config.toml
model = "image VAE"
dataset = "capsule endoscopy frames (Kvasir-Capsule)"
train_examples = 42238
image_size = 48
crop_scale_min = 0.7
horizontal_flip = true
bottleneck = "kl"
downsampling_factor = 8
encoder_arch = "pvt"
encoder_norm = "rmsnorm"
encoder_norm_position = "pre"
encoder_activation = "gelu_tanh"
encoder_mlp_ratio = 4
encoder_head_dim = 64
encoder_fused_qkv = true
encoder_qk_norm = false
encoder_parallel_block = false
encoder_inner_norm = false
encoder_drop_path = 0.1
encoder_patch_size = [2, 2]
encoder_depths = [3, 3, 3]
encoder_widths = [48, 96, 192]
loss = "l1"
latent_channels = 16
decoder_norm = "layernorm"
decoder_activation = "relu"
decoder_widths = [48, 48, 96, 192]
decoder_blocks_per_level = 2
decoder_block = "plain"
decoder_attention = false
decoder_upsampling = "transposed_conv"
kl_weight = 0.1
init = "torch_default"
residual_init = "none"
optimizer = "nadamw"
learning_rate = 0.0017
beta1 = 0.9
beta2 = 0.95
eps = 1e-10
l1_shrink = 0.01
max_steps = 16600
batch_size = 64
epochs = 25.2
lr_schedule = "linear"
final_lr_fraction = 0.01
warmup_steps = 330
weight_decay = 0.2
Rows from block 8 of the encoder of a small image VAE, named by matrix and row number. Rows with one number belong to one neuron. Each number is 128 + 24 x the weight over its row's rms, rounded and kept within 0 to 255. All counts start at 0. Numbers have three digits each.
After each neuron's rows are labels from the 100 images, of 14976, where the neuron reaches its highest value: "strongest on" is what is common among them. Only what is clearly more common there than usual is listed. The data: capsule endoscopy frames (Kvasir-Capsule). In brackets: how many of the 100.
# fc1: MLP up (encoder.blocks.8.mlp.fc1.weight, 768x192), inputs 0-95
# fc2: MLP down (encoder.blocks.8.mlp.fc2.weight, 192x768, transposed), outputs 0-95

fc1.665:128128129128086130118128128128128128128128142128037128128100124127071128113126149129112118127182128164120120128128128128137128133181125142125127128130127149127031128128125069126128128128128128132128130128129124128107128128189128146128151129130127148128131128128130127128128128123128146128
fc2.665:134128125128145128152105128128128128128128128128183128134150134168169128144128121126181176211112128087133175128128128128119145133084165104128128128130121085119198128128128177128128115124130128128127130122128131131151128128105060128128093128114129099128130128128128128055128128099128128128
strongest on: finding: ileocecal valve (36)

fc1.666:128128163128116112128128128059065128128129128128123128128128125079129128127095128124137128071129074127128126128128128128128128110128150129128118128128123128126128128149130178128148212128128129129128128128186169128127210122123211129128128127142128128128128166128118128189128128128128128128
fc2.666:176135156152128097150128135070131128128129133173150128138165129120193128155105129108157152130108134089128181128130128127128121115098129101154101112160114128115168128128111183109144111128129156125127128128154171087198177125094119099128087114111136097110136128074124111123112114121135128129
strongest on: finding: pylorus (35)

fc1.685:128129186125105112128114126017130128128129132122128126128119125034140128070133132125120125128151128096231127128128128129131106140149131141133126128032134128128110114126128142128188128157129137131100085128141073063126133130127128129113127132101130126129131133127124127128122128128129156162
fc2.685:131124126130130132126116127158128128128126130126128127128122129182124128131124130211127127140128128128128140128128128130127122127126143129126131133135128128216132127127129126129085128116153125046131134127118131165125128128134127116128131128150122111125140113134127130127130137188127128126
strongest on: finding: reduced mucosal view (33)

fc1.435:128128127128126113127128113097128128128110139128128128128121128128165128128129143128128128128128128129128128128128128128128128125128126128255128128112129132138128131128127155128128128128131127120132132180128145128128127129127128126128133047127128041124132126128127131128128152131094116152
fc2.435:145128127145127103128103128103205128128129126128128111128134142220145128144129128058122128209129198128128128128128128127128169138128126127195129127088131131125128128079128152128129091158128129124126128148134127103128127129126128129120127056128128091129127127127128127128127128143128128150
strongest on: finding: reduced mucosal view (45)

fc1.80:075122128138109114128090138185149129128128126123075126129128129129129128125162127128129132122148164215167088128129128129128128128122125127119139131128126151129128132101128110127129128128128128128071128129098115128125128142126127157128128030126133128128128128128145136127126149128128079151
fc2.80:146128148158126115128134124100183128128129130128128089128128156193136128149110132117128127143129196128120128128128128127128213133128130127191128109104124131121128126078124168126129124129128129129149131181130128095128138155128128128128139105056129115128128128099128127132128129160123128156
strongest on: finding: ileocecal valve (34)

fc1.756:130132168128123114128127128041042128128128128153127128128127127093129128129120128086129126103138053128139128128127128128128128128096145137130076130129127137127122127169128145128128217128128128128124129142244129128121177120146168118128128108137128128128128128128128128165128127128106155128
fc2.756:175152163153127079143128130065152128128128127174152128128141149126193128150110130062128166146128153107140168128119128122128076130109129111181085128128121137128152128119128183128128093128131147129128106135145137097172185128128126106122093064120137088128130128107121118124119127120128128149
strongest on: finding: pylorus (63)

fc1.401:144143130126123127129029137250128128127128125141135128128129128126126128120124099084122117125130122140175129128127129128134094140125138128121088125137123134111123107130123129128106129135124128164056136125135127125123136154158129107117108118134114130161113128127128127129132126128129134144
fc2.401:129127165127128129128124128126128128128128128128128128128129128144128128128129126255119128133127128128127127128129128128128138118128085128128138129129126121093127094128125127126128129153123128107128090128135128116129125126129129112129129127144127128127127131125128129128127128043127128128
strongest on: finding: ileocecal valve (33)

fc1.622:131087125133092147135088129121128118124126140110135128128128119135126120098132121089099132134133125104139125126109132131174091163093155128123131131128095116128120113129123157125133129129111126130127070126125112125128127140119129115128127182102130126134119143100066128130134128123128121133
fc2.622:127128139122128127130132130128128128128128126128130129128128128114130128126129128155128127119130128124129100128127128127127128129128142128128129124128105136117128138128129128129128127127129130192131155126133127127129128128129128128128128130121135128128128144129128127128128128103132128128
strongest on: finding: blood fresh (25)

fc1.427:079128137128125109109128128104053128128128128130092128128128127069132128128128126127132128099153066129128088128131128128128128136128139125130120129128117127116117128155128135128149237128128128128128130148043129111131135131142128170127130102132128126135128124128128128128128096128128123117
fc2.427:129130130134106052145129134068169128128148126139141128128128128124213128131128130121128130141148170124129136128122128115129112117128122106203121102127127146134128128118128188128148069129135177135127120159196128088149129127127132128115108085124137109128128140109128094131112129115128128171
strongest on: finding: pylorus (40)

fc1.512:128147128128101110128114128069128128128122141128128128128120128129185128127128135114128128128128128129128120128128128128128128124141126128248141128086130174130128128121124170122128128128135126128128128140128129118130128130127128118098128091127128029127129128125127133128127152128127127228
fc2.512:128128124128128128134120128130210128128128127128128122128129128169155128127129128141128129146128238128128127128128128128128140128129128116207130109127139128119128130076128175128131109129126128062125128128128127126136125158127128128128128128129128116129127128127128128128128144121128127153
strongest on: finding: reduced mucosal view (30)

fc1.113:128128123128128215128128128139128128128128127129129128128128129127065128128128129127122126128128128128128128128128128128128128128128130128051128128128143128128128128128128051128139128128128128128116128128138127129125128128135128128141128169131128239128128128128128123128139098128128186129
fc2.113:128137171132128115131128128112143128129128127128130126128160153166203128128128128170128128192125175128128141128129128128128143157091133126193141127127110130107128129117120209120133071130127128083122125130129128117166128169125123128128127110129130119127127130086115128123127127101128128133
strongest on: finding: reduced mucosal view (27)

fc1.659:103107232129122116129163131014128128127128136127142128131124111145148128135147126119067141154134128118135103126124129129132177134139166174129088154078112119135135126127129102127118129128119132203225149126119123119127130147127127127123134146126132128140123126151126127127110131126114143137
fc2.659:120128194128128128129140128128128128128128126127128128128128127077128128128136128000095126128128127128128127128128128128128155129129124127128131128132130128143127127129128128129128128130128129255127128128127127114135136143127129129128128128136128130128128129128129128129128128103128127128
strongest on: finding: ileocecal valve (38)

fc1.283:120142162116127122129177128125116129128128128134156128125128129090128128137125128128125128121128112110128135128128128135128128125128191112117206129130106128126145127128128135128139181128128128104133128119118129143099149128124207129128128168216128130128128128128128129200127126127128140128
fc2.283:156129136127135117137128129127128130132128128130174128128133130184165129164121128166144147178119137088130164129128127128127213129106164121128191112146094114150182123123128169126128120128128128074145160119129130112149135128083105121128099136128139112118128124120118128104128111163157129127
strongest on: finding: ileocecal valve (32); finding: blood fresh (29)

fc1.509:133151127185157109128128128130131128128078128189168121128128204138167128128104130128153128156056128129128129128122128128091128129128127111214128116107113128122158126124102183120128128150128128088128128128117128116157132128126128128128125097124132064087131128097128134126145128128128127133
fc2.509:127130127151127127128128128127137128128129129161129128130128127126129128138110128128128128147128143127128147128128128128128051125129128103146128126128128128050128128126127128127129127128130129000141128128129146127128154128127082122128128111128129112126147118126128128090128128064128126129
strongest on: finding: ileocecal valve (58)

fc1.757:128129128155028000115128128071128128115146147137127128135121128126207128128127143128127128128226128154127134124138140128128128129180128099158128128152128154128123128128127142127122128128137193140128131128128128128126126131158128128107128074128128091128132128117180123128099128125129111160
fc2.757:127128099087175207128102128193074136145112129116128128128128127131081140128128128094137128127109094125128128128129107128124174111121128130087125150128129102255128125131128112128129177091128097166128128125092128148129128111128128138179128165128122149109128128149128162128144125123128128076
strongest on: finding: reduced mucosal view (29)

fc1.765:127085126131125115126129128097127128128154128132181128128135129131182128124129120128137131128131127134129190128145128128128128129121157101124129128197123127128145128129129127127158130096140120125129166128127196128129117127110128128133028126153146117129126100128134129128080137120149080128
fc2.765:128127102109128127120128128127130128128128122103128126128135128156126128128129073201130127132128129128127028128128128129128130123129130128128172127107134127000125129126128129128105128141120112046131127128127116128126113109128129128103129128129128127154094128171129138129138154042097124128
strongest on: finding: ileocecal valve (34)

fc1.269:204190124130132156129090128213128128125127125130145124128136131129102127126153083122178128128125127131136129128096135130128111135121122121126134117129081128124195126128128120128064128128160123128110109096119117131129125132130128142128128102142101138128123128127128129128186098127129139128
fc2.269:150128091127128130128128129174125128128128132127128129128094128194125128127120136083195157128131126116130128128128128128128130146127134130125128123133131126185133130130131122133074129073179128135150159119127128203118128127128126129128128132071128124123144124147127128127128130130130128125
strongest on: finding: reduced mucosal view (27)

fc1.370:128127127128188128128128128129128128128099125134216128128160149128166128168130128127134131128057128105128174128128128128094128125102127081139129128126131111129213129128130172130128128128126128125128128128128159128147128128084128114128128126126129080120124114128129129128128128133128109128
fc2.370:189128126129135128128109128128128128128129128149166128158154137177147128151121129106171145245108128104129190128128128128128128130128175086128128128137128120104183128128124157128128128126129129103120132127128189134170129129126075111129115128126129087123129087127128127070127125105128126128
strongest on: finding: ileocecal valve (26)

fc1.341:128128138120127126128128132130128128128130128131128128128128128128128128139118120085142128127129128119128128128128128128128128127000136129106100129128127128130128128128129130128128151128127132127128128124128128131133141112092182129130104132140128130128128128128128128182128127139128128125
fc2.341:162117131127163128157124128130127128128127128149168128136151131125162128151097126135158177133097127058128171128128128128105123126078159087127123128179134107161190128128128166128100128121128128147130136096127155145168152100086100117128098130129122094108128126129128128096128128107133111104
strongest on: finding: ileocecal valve (57)

fc1.383:128129129128129226128121128145128128128127128101083128128114117127031128105129136117125097122121128129128091128121128128138128127185113164129135127089129129128081128128128060128161128128132107128121124128128113127128128142136128127128214130129128172135127133128146128128147128129128130134
fc2.383:114128081128128147128086128152128128128128128096082128128115128150053128128128127128128108046128128148128046128128128128128205130160113150128129128096128128153084128128129087130128166128128128108128128128128117128109116128128159128128198128152128166129122128148128128154128129140108128128
strongest on: finding: blood fresh (52); finding: ileocecal valve (25)

fc1.359:183128138146128130128128134131157126127094095127124125131175130155152126088082088093121155204105148130182133128107129129098125071130123114130147128125149137134119137117128122128128071146111128145048127124124124126157125127129057103111110106121127140146103126128128152056167126128089124128
fc2.359:083104116127145126128198124124128128130120118128158128128170137116155128163128100175096108128097136125108128128128128128128128125128126076128132121128128106121128128128128190128128128131106128156128129128128128128128114130081096144128114128128125128128127128128128158070128128114128102125
strongest on: finding: ileocecal valve (25)

fc1.547:090131106107099123125120127130127128128128127139122133128121123128136128127170128155187186122132128138173112128128128126127138100123155172128110132072118110159164139128131126122137128116130127091133137150143143127115114120108128103122138120131141126130125132142126129128128147162113125140
fc2.547:128128128128128128128126128128128128128126128128128127128137134132128128134128128050128128128128128128128128128128128128128255128128128128128112128111128128128128128128128128128128128128124128255128128128128128109128130128128128128128128128128128128128128128128128129128128128164119128128
strongest on: finding: pylorus (30); finding: ileocecal valve (26)

fc1.344:128102180130124141127151132031128128126127122126159128133125101153140128125181122119089129133125128113132087125119130128128150101140131200128089147092122127141130129128143093136135126120117129224188126129114129128129146115133126127125149151113148130136125137140133133126100145138110142134
fc2.344:127127138138128128128126130128128127128129128127128128128128127128128128128135128000111126134128127128128128128128129127128129126129125128128128128135141128140127122129128128129128127131127129255121128128127127128135127128128129130128128128128133129129127129128129127129128128078128127128
strongest on: finding: ileocecal valve (41)

fc1.608:128122127128155092128128128128128128128130120185188128128141140129182128152114123127130129129129128104128166128140128128128128129128127049127129128146129128128167128128130191129128128128113139128128134128128148128175132128106128112128089129126128115121126113128138128128128126128128088102
fc2.608:102127128128128128117128128128128128128128127071079128100128128128106128128128128084112125077131128145128082128104128128128255128128103192128129128090128128234104128128132104129128128128128128169128128128128081127078123128128154137128134128131128144128127141129128128165128128174115128128
strongest on: finding: ileocecal valve (46)

fc1.637:186137124127140135128060127192128128128128130128128125128128128133128128099125115129139141127127128127127129128106128130149087119127163124121127055135089119084142128128127128127132128084195128133122091067127127107129125120143128141128140129124126128129127128112128128128128123120128128123
fc2.637:127128128130129128126169123101130128128125128132129125129166131075128128147127112000121128125119130149125130128131128131128196135128061123129129156103134129177121128126127131116134129193060124211113088150126129128128129128128126125125128116155117127137097124128133131126128128167118128128
strongest on: finding: ileocecal valve (34)

fc1.106:114129128128128143128125126124129128126132128123130126128128128131128128151128128109129125119125128180128119126129129130134128091000129129124119129128128128128072130127124096127136130128128125127128135133128129135114128128125128128128117135154128132128128128127128128128125125139128174128
fc2.106:091135115130117142095163127127129127127128128095073127118120128099088127104138133118085088086141129177127095127127129129134128128153096179129128126110129140117065127127128080128139152128129124178138130144127086120088122130166164148129153126128128175128129128127128128179133128152124152130
strongest on: finding: ileocecal valve (36)

fc1.306:130132105128147134128128133144128128128128126111131143142148128184128128129136127145126154195118128130128173128128128089122128133128117128142176128128128102128142128130130126130128035128128128128128128132057127099136132133127036127133127129126128125126128128131128126034150139129128127128
fc2.306:113133120131128166082128105129129128128123128114069121127114128134061128128128131131110089105128128204109104128128128136128128149150103146128128139090128137136076128125128085128128168128128089206128129167122121128085127132191138144129190122129109164128128128128129130149159130142099137128
strongest on: finding: pylorus (30)

fc1.687:128100116246128106128187130125128129136129126128115129123128127110129128212128126130121169126132127185130127134117120121126128128113128127128087114129134074128128120132144110139098127128128130037124050128218107133128131138121128128128131083087127128128126129136114128128128135131117128132
fc2.687:141141128186130128119130125128128128128127128132061126130101177114128128190071145181128128128128128148151178128128128131176155133125126130128126135128113144179165122127128129128127129128128126085093131145179132126128139133108110127128083118077127128127128099123127114121081048158162183125
strongest on: finding: ileocecal valve (29)

fc1.560:039117149128122112128209129000127128128131141127124132128118124101183129131091154133075132125140128128128128128136128127128163114129141132128126130132142128129084125130127150128150128127129129128178138159136128069129129149128128126128128149124130114125132127128070127125096128129127127128
fc2.560:157123081124128132123069128192125128128128149123128129129095127215121128127120132121193129126128126127129128128128128128129095125128153129122128132128133126152134131129130119131073130101171127066135149112127146219091127126128124128125128134119125113128133116164128128125128142130131128125
strongest on: finding: reduced mucosal view (32)

fc1.700:084129128128127112101128126105051128128128128128090129128128128093112128133128125127141128085131062146126128128129128128128128156128149128131123128128119126115105128167128140128132229132127128129128131140178131125128128128132127159127129116108128128136125128128129128127128126128128126128
fc2.700:129128128131102055128129129072181128128148128131146128127128128128210128132129128098128129130141182128129128128128128113129107122128120100206126119126128142141127128109128193128131072131130168098127122148159128117129129127117131127107117089127135081130128128119128101130103150122126124188
strongest on: finding: reduced mucosal view (33); finding: pylorus (29)

fc1.148:128127127128125071128144128096128128128130129165152128128148149128228128179079128128129134128130128128128159128135128128105128128074133093159128128150128128128161128128129225128077128128125128132158134128128142128128138128128128126128128105128115052092130124128122133128128128128128123128
fc2.148:119091084116128128128045128180128128128128128081111128128108105127100128121152126127128127063128128128128079128128128128128255127147125129103129128124129128160124128128128078128128137128128128128102128128128128158122123127128130128128128128131128165129123128170128128128128128177128128128
strongest on: finding: blood fresh (40)

fc1.481:158123143133107120128054128128151128128128128138074115128137128103132128065159128105131137119143143156175128128109128129128128124113119147133000128128138131120122128112128118128136126128128128156060125124134127136133153155135152114128089081128143149128128134126128128153125127106128127142
fc2.481:107128128137130130128145091128161128128112128128131091128116133140120128161112128156128106123126179128085107128128128160127255130131107119135233128122128128171128128083127128127127139129126113082192136139114128126128128128128127128128156128128121128128128128128128145127132135148121128128
strongest on: finding: reduced mucosal view (29)

fc1.469:128128128127121123128128113128128128107158139150171128130101127123125128129133128130126124127140128148108128123128131124130128141200135019126124128127134162128128129128122204129116128128128128128124127128130134128117121128153129126128106116125133124134127140139194121129125115127155040096
fc2.469:129127102125128129105128128130126128128130186125109128128134128121126128129129127122132124096119126128128129128146128128171208115123126132125127128126130114230128131129077126054160131130124128171126128127128129128127128086101128127128127129127129130129126091052129127129125072183130170127
strongest on: finding: ileocecal valve (26)

fc1.748:136124135119128132128128129128085128114129128132100142128128127113127127129129129082127114107129086079128127119128139128140128129115128118103128128132121129131191128162128129128131167124133129136110130131007128128130164133124182117146131122245122100113141128128125127172128130141128125125
fc2.748:157127131128129109143119128122131128128128128153174127129140162154179128178085128156141168154127142097128163128128128128106128131100141106148112128135124128136180128119128193128093101128130129125128127128153129126152165109121100127126111102112127070122130128128128128099128132142128119128
strongest on: finding: pylorus (35)

fc1.74:128128129128161153128128128197128128128129119129126128128137129124020128128128123128130128128127128128126128128127128128128128135127131128005127128126127108128128128128128080128130128128113129128128128128153123128128129124128128152160128150130128255130124128128132125128132101128128129072
fc2.74:126127121127128088137128129129163128128129124127128129128154128188205128126131125160128130227128188128129127128127128127128133161128129128184147128127129126114127128120127170126138057137121129083116120128130118125138122189097128131128114128146129132130123133117128128128128125086128128139
strongest on: finding: reduced mucosal view (31)

fc1.658:128127128149155136128128124128128128128128128150127143128128145135128128128119128130131118128098128129025128128128128128096128130128131130136128128128128131128128128128128139128128128128128122125136157230128128128135129128128128128183219089128129128068162128128128128128168128128119128124
fc2.658:120131125207128128128156065128128128128128128128128121128128128138128128128098146125091072116128128128020128128128128147117040128128128123128146128128128176117128128124118128128128128128128128000128129178128128123128128151128128128129157128128105128127148128128134128128128128134128128128
strongest on: finding: ileocecal valve (25)