python train.py --encoder_arch="pvt" --model="image VAE" --dataset="capsule endoscopy frames (Kvasir-Capsule)" --train_examples=42238 --image_size=48 --crop_scale_min=0.7 --horizontal_flip=true --bottleneck="kl" --downsampling_factor=8 --encoder_norm="rmsnorm" --encoder_norm_position="pre" --encoder_activation="gelu_tanh" --encoder_mlp_ratio=4 --encoder_head_dim=64 --encoder_fused_qkv=true --encoder_qk_norm=false --encoder_parallel_block=false --encoder_inner_norm=false --encoder_drop_path=0.1 --encoder_patch_size=[2, 2] --encoder_depths=[3, 3, 3] --encoder_widths=[48, 96, 192] --loss="l1" --latent_channels=16 --decoder_norm="layernorm" --decoder_activation="relu" --decoder_widths=[48, 48, 96, 192] --decoder_blocks_per_level=2 --decoder_block="plain" --decoder_attention=false --decoder_upsampling="transposed_conv" --kl_weight=0.1 --init="torch_default" --residual_init="none" --optimizer="nadamw" --learning_rate=0.0017 --beta1=0.9 --beta2=0.95 --eps=1e-10 --l1_shrink=0.01 --max_steps=16600 --batch_size=64 --epochs=25.2 --lr_schedule="linear" --final_lr_fraction=0.01 --warmup_steps=330 --weight_decay=0.2
Rows from block 3 of the decoder of a small image VAE, named by matrix and row number. Each number is 500 + 25 x the weight over its row's rms, rounded and kept within 0 to 999. All counts start at 0. Numbers have three digits each. After the name is the row's rms in percent of the matrix's.
Before each channel's rows are labels from the 100 images, of 14976, where the channel reaches its highest value: "peak at" is the part of the image that holds the peak. Only what is clearly more common there than usual is listed. The data: capsule endoscopy frames (Kvasir-Capsule).
# conv: 3x3 conv (decoder.decb.0.1.conv.weight, 96x96x3x3, each kernel summed), inputs 0-95

peak at: top right
conv.0 089:517480507489490476484522507497480511501472481472494505479490539514503502495497494486499528475502500474512518523521493462443531485525517494511482502506463468479483497452514474468488491497477453363476495445487505467470496460511505477496509480463480515506508479495523507496497501503519501482

peak at: top left
conv.8 104:534498531504504496505496475501476505505533475495523505524504475506508505503509481543506492449496503503500501548520506499513508490578502613590479513496503506514496507515512516542503515485500506495511485476497498530519528498563534505533515494490486517505502493552521513498502502518502502494

peak at: middle right; top right
conv.90 128:458493482474429453503502527470505492503444516487459487531502516485489505505433493489502504483518498493509483493527492485500498482496445500489499486550494478504508496494486486483495473462496520502499482505514534484478510494500464472467504507486507501475500507540497506378502496487477484501

peak at: centre
conv.13 053:485469471468472491495458463536507541502509492507439497497521564448479502492500477517485497504509519504480507506489496423506457492518526494480490537492500485502545499500456460485538488509484501520470547524492507502495518505500483476462493492491477518515518483471518495513494516475498500420

peak at: top left
conv.89 074:543488484489531498497499509502544438491511557570532500488515514517489493505514549490495519507485512506505497539501492499483557515502510484500504536473501497493539504569530481510513504493483503455513551518501524452505558520502513514490507508476491498562520509492513497518502503551512512504

peak at: bottom left
conv.30 146:499498510519489510500499494494488504501504543503489504476495474502498519500510448562504498488519501497477467558485498497502462534553518512430585506511500497498490502457481486526505536517496516503498489475482463502502465499576454485484485484502499497468495455483500508519500500444497496490

peak at: bottom centre
conv.95 047:538492503510521462510486484488549469515502511501515510526505504484504548499566515498525498489507496501508564533510506503509541547496512461467479480496500492507498504536464475519496503496500542494473571501533522537472495498513510505526506505479594503517484463509492518540503496506515478500

peak at: bottom right; bottom centre
conv.10 091:491491503519509531497503504533564470499532509498493500556497515508506479491490518488502509519493500499486442501488498499525476542511491536452503508545500512486498503486478496483497609466510483477498503531501483499506513505479545477502485495552503527445501494445508477555497501511499502498

peak at: top right
conv.12 092:505494468480503504498494492502528494494507480500471498481510487483504495504507583489496503501501497501510444558464504496494496501557507508507552494427500497499495502469494518506481475531495521491519489529481523495467515495553465511479496473501481493561498525413504514450500501477494503513

peak at: centre
conv.56 048:514491467494516498495350535495495503494505489515505501492497492504532500488509496497548468494488498545511483499499498481509479497492528488502501512492535509617500489485507497493501495510494495543500497496492494471520492496497486505501495489503487482498495496501534486508498493499453491467

peak at: bottom left; top left
conv.22 066:525517516495518519494497404487463523497515467463516508469487512495502481490533502499484503491473442492493470493530515519487496455466528510472502462541486450459473501481461512494495494480495506501498475534490478524548532507528499495505538520464439488505473499508508480506498452489506497495

peak at: bottom right
conv.46 088:501425500499500498500500487502500485500499500500494500500501499500500499500490500500500500500477628500500495500500505381500499500500488500500499481500500490500489500500499480500519500497488481474487508505508500480469498444500499491503499475500511503500564500500493494500500599500493500517

peak at: top centre
conv.92 080:469453500493500476496500491500496507495484497501497492500499511488489496494462498496498498483476535499495500492496530403476499494502526503490490469495496477497478495484499452491503493487482465592450499492488485472422483392504495485499510475500516491494513499504473482485495505499487499503

peak at: bottom right
conv.94 116:504469515492484467477500491451497497499487457491486497473483494457492462493498491460494473488477491491499481487500427484456486495502586465453511462490496457493486491480464496472476493508466484519494456515480460497519470498503466481516496507454490517466474485513500493517490473464461495483

peak at: bottom centre
conv.15 073:463501566508503519506478420498520485497547495497521498487509456519493512513511499493508502511492500500499509491504501505531486554550506519512531493527502496501494503488443474544506504488530495537483456528484500504535469520492506500493485560593489544515494516480500504483504500515491501524

peak at: bottom left
conv.65 078:540491462477419498487498541555488528511546520547480496521498479473542481501486506489476487483548514467530476506498503498498496483512479499497506533528484473506467499483481523541514495510516484435482508466498505459480489510513482441476552502522490510519495507496496527510495499550510499507

peak at: bottom right; top right
conv.81 130:516483489520478504489498479458487478489499479473504494501491463505486498449484478479475488481486491488496488445500456492442448481474471482489466471413479467449482484481471500470485480501489495502496491493434463491498493495474472476488471494471472481506467481472483506488488482472465491491

peak at: top centre
conv.3 086:444502519507550574500492521552472471496528527506551499494507538535474534510470486506503512515465509501453537490516494498528508500516483510483559505523505480505501501587540510510529508500495531506481507516457513504511497533515499522486531521529535487484493506509500525525501503501492498501

peak at: top left; middle left
conv.82 080:491484475491506509501503548513454454496499499564493506504510508511488484512494502483498504517490507500490524527473504485486570505494549496505517540470491477490475501514609490492502492496483477495488464490446503458427561500503498498493516504516486493506511494507513518522486529507506503522

peak at: bottom centre
conv.77 139:539499487367490457497492510490489504495525495517473506512500477479494482494568506495499505535503503500592471506470486495505528515467502489516473502541504492503517501446504514491503497549497491477485484487505503493480530483504505511492508513468496517496497490486469530496506499521496502518

peak at: top left
conv.71 077:540470484492519509493503522491456478491489491541548496499491516516508477493500510520499504471456513486526466521481485475509523467470487513509481517508485502509514495508530482508495490525497470375481523491476469474465513493540547519510495469453504491482505476492472479499503511537472498461

peak at: middle left; middle right
conv.58 119:513497438505485521498500490518531493489508485483462501497507490491503501496487632456492514524498499500455547523498499497485498497535514510467565486465499470496498503488477504446499496511501501504490513456512484487500504503493496475473499507490506488485493482505465474426500500517514500483

peak at: bottom right
conv.66 063:477503499493460505503508502541511469489513508497511488506478498485480506533499496515475517515492498486483478494493500502506514515495491500514485665534494526478523493528546469523500504484481515464511484526503532541527481483483511506494460506499491535526497494502465499500505495525527497503

peak at: top right
conv.69 111:524499484505501492499496515497496487495500486504477498463500476507506515496484486603502508456497501499496507625498500496494512545517500512477581503502499479501495505505506504537498535499491520507497489455469497518517497492523482490496498497493494506444492492549504493547500500482497501483

peak at: top right
conv.21 069:465482584450511513491498531529465472490580509493528485494501538474477517531485468498509479496512498496555492470507500489518524514514490499496495447470507555527483498532480491503481518464502481481488495526479472492543510493537443496500509504478503488455508502493494529525506502522494496499

peak at: bottom left
conv.84 119:500469500488456424473500513462499403501482497506504503499498506499505480486496497501462485481486475481500509497506448503483513496503561499505507510488468510455476495491503498488483505501516501404498505494489501447539490504504502501496498468498500509474488499490515435493488450494511500495

peak at: bottom centre
conv.7 084:487502521503508504501495491522615484498506522511535504484515511521500510502547535477500503548501507502508519536492499499507512575532498492487466508462500493506510506498493498509506576497497494544495537458503493502506475508507470511484501473486499482510492549493472535563502502467502506510

peak at: top centre
conv.5 073:502430493500500498500481463500500493500496500487498500499500482500489499500480499499500500500467561500500497499500533381500492500498472500500491455487500490500487500500498500499509499500480470595499500484498475498434472428499498491500494495500500487499522500500461497498500569499501500505

peak at: middle left; top left
conv.37 042:474496489465448500618491546486497475501463499455493456483500509530484510483508502502492481492503482462508507503476483490590520488497454497496480498504493497499491489522512506488495492521499486538507497478484500497517504432500492496484466496500491436496491497506471497493510498502508490480

peak at: top centre
conv.72 063:437446524513527506500465511540483519492513491519540487478499485527505459488521502486490496473529497499475528516502479470489515493490513512490520523486503461494459504494517493485487502486528531498494405526448493519489486494536521532505461519469485521514528473491495500489489507531511504580

peak at: centre
conv.29 045:523500492516501490499377496511503496497508500496493500506510476501511499500514500499569484499506494562511498499508500500491509499505521499500494508495590552616501499501506493497499498497499504499499499515498521504515488500499493501518450497499499493495500500499508497511508500505564499508

peak at: bottom left
conv.64 091:492482495494491481487504540465467467497479487502493500487487520512534487499497487517490484483469490467498477505500484470474497459481541493495500484500459461489503494488489495470455480496423464372453503515470502481475510491507506484494530493446493503486500483508519488487486500498489496489

peak at: top left
conv.36 117:534502476468450508501485485496503492504507489495459499538495487480505499503518472549498501533498501499584507466422508503499480496519485560471558506475501488501496497537522498516504507561508472512491491533489459492518506502508511505503505501471487484480498520427519462483505501532517503490

peak at: bottom right
conv.60 050:469522485506504511483548502518510481496530507482489501533509512478491504542487502506492513515517498502508506498489499497503526517517473492491515515500448524519501500516562479540498495536500521504478491532491538544543511493516482504513538489541497508519505507528472512503506500488643496525

peak at: middle right
conv.2 113:449499473452475548496496497543524485506498508504446507527497531531490463498440491532485529483503503497514492471493508472484475502524444499516486536489496493520524494466534490525492488502514528508519481523503509501515480488508545479510507481531496496410507510568500465476497493479510492510

peak at: centre
conv.57 042:421499505496468511489369524496495500500495498477493502490500486501520497533504497500523467504491495543508498486513500501505493504500518500502500496504560517629501499516490502496499488501495506514495500499494508504448474497492492488475474496512498479499498500500514494497497499495498502481

peak at: bottom left
conv.42 049:487497453507500486492375462505501460498492500440467496503499463500493492467489496500559486498500484552497485492500500495501505499504550496497472518491508500558489490498510491492498499489492484533502491504481502493513497486498483502515424487502479497494489500504481499507500504508579497519

peak at: centre
conv.74 193:469493489559458487501494504441531492525507505447497502535488506529502529512421496500501516533505506500512505497480501499512451496532513532510510517496499481497467500481507459483481505489490491511468475475459498504487483495512498428468492466540496514506487489496558463493501501435517494483

peak at: middle right
conv.27 066:505504504509507504503485481505458516507525497488531500526515485492504501511502494624510491486512505501482513485532505501521490473472467518529544462512500499511580507446461489494529474485491503543494514548510540514514492499527519497480505518512496529499503506564506507497505500531477503482

peak at: middle left
conv.73 089:598501490509546517497499520421498519505505505496487509482506506502495520497513513502492486486502496501517490521515500501504516503475434490508486495525508511532510441512520501535506505499505473521501510494470506482505517508510526516505512503493498467524500502527430503512503500540491393500

peak at: bottom centre
conv.6 045:445493494454429517541490495492495490517455500506501419480499532485484483494431493477481485494507481495503499517458451487499462489496523501498515517523482495485504493501481503472496506499502501503498486477510487499481545471513502496426504494471481515502465497487536481505553497479457488475

peak at: bottom left
conv.79 065:483499498496501501504484450531523499508536531506520504515508502517501481504511497504503494516512503500519473475534499498514502517479515513514510502541500508504500501483488564508493500502509538497607470505516496575534518519528466504500477568525436554517500523506486483538507503511506503525

peak at: bottom centre
conv.18 234:505501513500494491501499486503487499501494412506471500516507502493500493497504484506499493451498500501509390510476502500510506513470494471475520500519503505502499500492508502469496515492495497502498498503491537511501458507487484498511509501513497495452499444369497503552502501500504500498

peak at: bottom left
conv.16 081:413497497514478529502482510498466528488573506535500492485508493516527515496492488537496479538495511448473517488502500499514513529538486515500523512495468485535503493512512518515504493536502514538494508505497514491534513501471476499481572498529497483532501509514601521486500501490518495489